From a checkpoint of a small image classifier.
Training: soap at rate 0.0048, held-out accuracy 100%.
Data: trained on stained colorectal tissue patches (NCT-CRC-HE-100K), 90422 training examples, 38.2 epochs.
Rows from block 3 of a small image classifier, named by matrix and row number. Rows with one number within an expert belong to one neuron, the router's apart. Each number is 500 + 40 x the weight over its row's rms, rounded and kept within 0 to 999. All counts start at 0. Numbers have three digits each.
Before each expert's rows are labels from the 100 images, of 14848, where the router gives the expert most weight on average: "responds to" is what is common among them. Only what is clearly more common there than usual is listed. The data: stained colorectal tissue patches (NCT-CRC-HE-100K). In brackets: how many of the 100.
# router: router (model.blocks.3.mlp.router.weight, 8x128, trained with AdamW), inputs 0-63
# up: expert up (model.blocks.3.mlp.up, 8x128x128), inputs 0-63
# down: expert down (model.blocks.3.mlp.down, 8x128x128, transposed), outputs 0-63

# expert 3
responds to: tissue: lymphocytes (75)
router.3:496487507500546446588511497566511454496551493511494502525568567572410459446584511476472481537543527478503516509515450510512560520508528529462440427546439507515555481515469512473483489496448463
up.0:493559500456474505505482545527494496468477516527566473460478459525529517406478497554479559566548500476545477492573401496424543462530501443519480546553507553476526557485433566427477579552499513
down.0:507530485507575498541425429523480522460505467492468461536506545499522458564458581418530468522510478515451503545530525520421517506515463530449492479514533450501496502500521525523540551501571450
up.1:551501474504494444488519525436521452440510547470507412476439425492495534522491503485491536551540490498512475487525515465472462560511619515522496526506462449563565495514447437580571546450447451
down.1:529544534412442475502487540470502495452557543466489484525426513494475529453497440555501513536520455511552606538505498461452522386500436486506466482437490563519448525453489453482554538457451491
up.2:488524552467488477469497552499543570440570503496472565482521475565563564500578630485537579557507450499467475507476522514519465446421452520455455508564467472532518534530501483498529511451546509
down.2:559539519559474526511582404476516458459428487480510509473507549496506510491486507514512468525477501462451506535495491548525436527574456487478532507562472476473406538503452490512471428467532536
up.3:478545530549530552505488451471578515499455479485507499478546556472489525552431446492437481486553578443539471571532447414424483483468518575454499464506489468519497486519488533549488512435515462
down.3:518502404491534469495505517527427458532499514517448511480492474543448496584507514432497515511473549509449468441489531444514483518414548472555485543576503487553501520512503564502599496497498514

# expert 1
responds to: tissue: debris (78)
router.1:517450520492523495455513489384472512583529475451468444473463421537489540546463549462507512460512541488504504504575515443394465548540503521531472495496486492468495440570497453493549450432516530
up.23:548515538418476496450526411499481536449512475424486521510470461522584547516456474422515464518477487488485524492562470466497517518578514510519515458518528536571444444519547509484506516486498513
down.23:484550449514509501552454535529488511453530491466478544511506461542483571548527567559538523435544456499530534538504528551483520446482558512581403417504522558456478525479505485531584500532530488
up.24:611469490490521451520565493513491519526507538504473540516487522527500543501527531433570542486507511527506535569497495473562458500474557492513438463560542544523568514510497452564519441506531505
down.24:484588521536487498518482453434512439516442494444578484456522529447501506501423459526510498539478527484568530551478485424461545484517495438468561468465533546603477523493559555494486496479464563
up.25:501436487483555539473462522442428509480525465514513481484450457485533465552575437502508441467478489521483473479432473521495477425434455536545514476454450422444555481492528539522500524565464476
down.25:542526458539550488498466546544526490514527441546515489557509542458483455583471546546522491456458482555489462413504491498438481475501484510521488596458415485491530432455489479559426495512584485
up.26:439520515442420568454474478444507578528525576546468531484500446502436558538525473547513474472458482465473532520527489501554563466518463512531522483496558488510444494505556476559571524474478500
down.26:497566446464531519498548523563509546466474515497501534524506523486461557449525469495469489475418452564405490449460553467494529540550501508521575522501493517446501488524507497465486512550470446

# expert 2
responds to: tissue: lymphocytes (99)
router.2:465493466522579481513456467529456450493452505490550448536445498442558497523446444423439487501553604548516506522497556479499469461554559492530504447524503484466525442505541600582543530507499506
up.23:544558509479532462498415531532484536529534462530432536555464476502489536416532440600469544475528512496517441453441492564467525533461497475501550500589513509508520584524515510562494492533524492
down.23:572438481536454520479499562498542517534443475486453512517475533491484553520474484484542469590495505488557506502528481504548544486559480523450459503522434541511505476490532457535525530536486548
up.24:494524462442472491492538536506510570590507496485580447549514501519524512527534540523476535518535526460494496456515540436529551447524518562526464490549508531502429528500507448470497461496495495
down.24:456459513529587471458427547456513467524506488515540440538435459499515450472523504414568431424419478550501526497509553524462539475506455462554531477512472522558526451534487475528552448471568507
up.25:460480551477445473502509476464474567482447461474533526522508500496516437588418469550485465467498546488468442522569550471551505524523537413471542531488457530486513523464448464551488395541490471
down.25:509531443508502461395456554539498488527573481506516577482465624493507576508510537451544530529450448551461495539496476523501505545440473516543481496507518485516454530491467406526496512430585536
up.26:472481478523535439453445448534574467569496451521480499483481549522529503488508478450538515487506485545535439515546442503474501503444435499553463533553463461540527505480428522525472461478501514
down.26:595545478470508532506527533433543568531490514447456588462449455498453496508468498565452498519509494451516453488574550528533517471498547510506482572473517526465557544478482476546504529491492497

# expert 4
responds to: tissue: tumour epithelium (35); tissue: debris (31)
router.4:436551547519415545478566523516443479448464529504520500514516544467537541508462438515530565490415416464485550538503547538478514502513473514560522531406470460492434507469555508555516451534532451
up.23:514568543472542469486447535507544470477446523499525548493517490477483528513444515492442504472426489568463477464476501396601580525532528534545513537487471548432424497498457538540542512473484466
down.23:532526510461558494494469484526521489488503492456417526418610495497526479523437499444561566495421484469482443483502526473520524430447522511513580502451438534589512544497477539472451431475564571
up.24:450492424490495504509443495549530465418462476504485579512439489471504443561505569494500500471527496512558480506466388503532485457537558509493459582446538488446458440494552483516511519486481547
down.24:514560582430543470512438535464554547490518507472449493469565479527514431528546462493503545531448437486442554478495543463507460532526508415486467582414480510496576489507480492521480463562491469
up.25:482515484480530505473508495564460487495410495521556501463465448552572532422538484517436507535521506540489481496554499565502495479495451615538479493418555512466477463474558499521571505582457481
down.25:486501470524445499569566491486542525526563511511475478581504489460489470549454476542585457555470502455445544517543515522512469528530495444513445495556479525414455444526577509498437561430552566
up.26:511536502508461518453511506501513550510501547493542438461495455464513562503408448557444477450470507452453549436542530525492403485457524516470501474422539536500480485461520505543474540498534507
down.26:477544513525500518443567488481531517495518478483470532502462379495491493473476499417512452545536414528533499518526474503530424541563457487580459478466428558510509497484581504575529508558464607