config.toml
model = "image classifier"
dataset = "stained colorectal tissue patches (NCT-CRC-HE-100K)"
num_classes = 9
arch = "vit"
norm = "layernorm"
norm_position = "pre"
experts_per_token = 2
pooling = "class_token"
loss = "cross_entropy"
beta2 = 0.99
grad_clip = 1.0
epochs = 38.2
warmup_steps = 270
weight_decay = 0.04
Rows from block 7 of a small image classifier, named by matrix and row number. Rows with one number within an expert belong to one neuron, the router's apart. Each number is 50 + 10 x the weight over its row's rms, rounded and kept within 0 to 99. All counts start at 0.
Before each expert's rows are labels from the 100 images, of 14848, where the router gives the expert most weight on average: "top examples" is what is common among them. Only what is clearly more common there than usual is listed. The data: stained colorectal tissue patches (NCT-CRC-HE-100K).
# router: router (model.blocks.7.mlp.router.weight, 8x128, trained with AdamW), inputs 64-127
# up: expert up (model.blocks.7.mlp.up, 8x128x128), inputs 64-127
# down: expert down (model.blocks.7.mlp.down, 8x128x128, transposed), outputs 64-127

# expert 5
top examples: tissue: debris
router.5:64 43 53 50 68 56 53 45 54 56 65 60 41 57 43 45 72 60 48 57 37 40 50 59 55 45 59 40 54 36 54 47 45 51 34 77 51 52 57 50 46 50 51 53 39 52 44 51 41 39 52 46 48 47 43 60 46 37 52 43 65 41 56 49
up.0:40 40 25 48 56 53 48 41 46 55 54 48 66 53 40 25 49 46 44 58 30 33 53 47 57 35 57 33 43 52 41 47 54 77 46 57 70 43 57 66 47 59 53 37 50 51 39 48 56 45 48 65 48 49 47 43 39 56 54 57 45 55 47 48
down.0:56 67 47 51 41 58 35 60 47 27 27 52 52 61 40 71 68 50 42 55 44 34 51 61 43 38 55 50 57 45 51 43 48 36 42 45 51 54 38 47 62 61 59 66 55 55 51 64 56 55 56 29 44 48 57 39 73 59 41 48 52 43 67 46
up.1:45 60 37 52 39 34 55 73 52 30 66 49 47 56 45 38 41 56 45 52 70 57 63 54 29 47 47 49 60 44 56 53 51 55 44 39 46 55 56 49 43 55 40 51 50 35 60 62 36 61 27 57 56 40 48 62 61 55 40 42 53 23 56 56
down.1:50 45 46 69 57 38 31 45 49 64 43 35 39 54 54 39 48 49 45 44 57 57 42 46 32 46 51 43 44 48 54 45 55 47 58 32 52 57 53 61 67 50 56 22 46 64 52 52 55 43 55 53 57 57 46 60 50 39 45 59 53 44 61 51

# expert 4
top examples: tissue: smooth muscle
router.4:40 60 49 52 53 55 46 65 42 42 64 45 58 43 54 60 47 42 60 59 47 40 77 62 51 71 53 48 58 40 52 42 50 69 40 52 46 43 47 58 51 37 33 60 58 42 46 69 39 53 59 54 50 56 53 61 43 56 53 74 40 41 65 57
up.0:61 58 67 44 79 42 44 44 40 34 53 41 34 31 61 69 33 55 21 59 56 55 40 55 42 38 43 57 51 53 44 35 54 55 48 49 49 51 43 52 30 66 48 24 51 60 44 49 38 53 65 48 52 58 36 34 53 51 51 52 70 59 63 44
down.0:52 43 37 47 41 57 51 46 44 57 61 59 50 52 37 49 45 32 44 41 42 47 53 49 58 55 61 38 41 57 54 55 37 34 47 45 49 37 44 55 50 52 48 68 48 40 53 63 43 47 54 52 62 53 47 48 57 45 54 40 54 61 67 48
up.1:52 48 47 70 49 48 48 38 53 46 57 64 45 47 50 39 68 47 30 75 40 69 57 58 44 45 51 71 48 60 48 68 51 75 33 53 54 56 54 49 56 31 59 40 46 58 45 52 60 57 35 48 41 45 71 55 51 49 29 51 52 45 46 39
down.1:59 47 63 49 42 40 52 51 32 49 59 43 48 48 52 66 32 49 55 40 45 38 52 38 45 50 54 46 53 58 58 29 44 39 52 35 71 56 43 46 34 78 63 38 62 36 40 69 48 51 56 69 57 49 36 42 48 57 43 51 57 54 68 39

# expert 2
top examples: tissue: cancer-associated stroma
router.2:39 39 51 59 51 61 52 47 59 35 66 67 50 52 31 47 31 41 36 42 54 65 52 57 56 36 46 52 48 52 44 63 44 63 51 37 51 41 56 60 67 36 43 30 62 38 59 37 60 36 44 43 31 54 47 46 51 44 56 50 70 60 51 39
up.0:52 47 38 68 42 41 49 35 70 69 57 41 57 44 50 39 47 47 57 49 56 64 41 53 53 49 66 48 32 34 49 52 45 63 52 52 46 40 62 36 59 45 41 54 40 45 54 44 55 62 48 60 47 50 48 33 54 38 66 48 40 60 37 52
down.0:44 52 61 36 41 53 44 35 41 41 53 55 44 52 52 51 42 56 55 45 50 59 46 60 44 41 46 29 41 32 33 52 41 42 41 51 61 62 57 58 43 62 59 59 53 34 52 77 46 57 55 53 47 56 41 62 40 53 48 57 51 48 72 44
up.1:40 59 50 67 66 51 52 46 63 42 50 52 60 63 53 41 72 32 69 65 52 40 56 44 52 40 41 61 37 40 58 39 59 48 39 56 57 58 62 32 49 59 37 55 63 60 38 55 60 38 51 39 32 36 52 58 61 49 42 53 38 58 54 46
down.1:57 58 48 38 53 70 52 68 41 59 32 42 46 57 46 43 52 54 59 67 61 47 63 53 46 56 40 36 31 43 34 53 59 63 55 36 51 55 54 51 53 50 45 30 60 49 50 55 52 60 61 64 77 54 64 52 41 56 24 58 38 53 39 60

# expert 1
top examples: tissue: tumour epithelium
router.1:71 28 49 45 41 40 41 36 46 53 62 61 40 60 34 55 76 55 57 56 58 55 49 70 70 55 52 55 54 55 57 57 37 53 38 55 33 46 49 44 35 68 38 43 50 59 42 62 38 56 68 42 30 50 47 54 41 34 37 30 55 48 62 59
up.98:48 56 45 44 69 65 63 63 46 48 48 38 66 76 55 31 43 53 46 47 54 54 39 47 59 46 40 51 59 68 33 41 43 67 55 57 58 26 61 49 58 60 36 64 46 44 52 49 62 45 45 40 66 52 58 57 62 70 65 42 39 54 41 48
down.98:48 69 66 60 39 35 53 54 67 29 40 46 48 44 56 42 53 39 42 67 60 40 55 59 40 54 52 31 42 62 50 64 46 44 51 60 42 56 59 23 32 58 59 40 63 48 42 54 43 48 53 39 49 64 56 60 57 45 59 57 39 49 49 53
up.99:56 52 48 43 48 55 45 51 59 56 36 52 66 48 52 45 51 53 62 61 51 45 54 42 25 57 52 41 48 38 54 44 49 57 56 45 36 47 55 55 47 46 67 39 48 46 47 72 37 67 45 64 26 43 49 49 52 60 33 52 37 43 56 44
down.99:38 58 42 50 56 51 38 35 64 38 34 54 58 45 39 65 43 45 53 53 59 64 60 41 63 37 33 44 58 36 40 49 51 61 49 44 62 58 44 50 37 55 41 48 49 41 50 46 53 62 52 56 50 41 73 46 44 38 50 69 37 46 67 39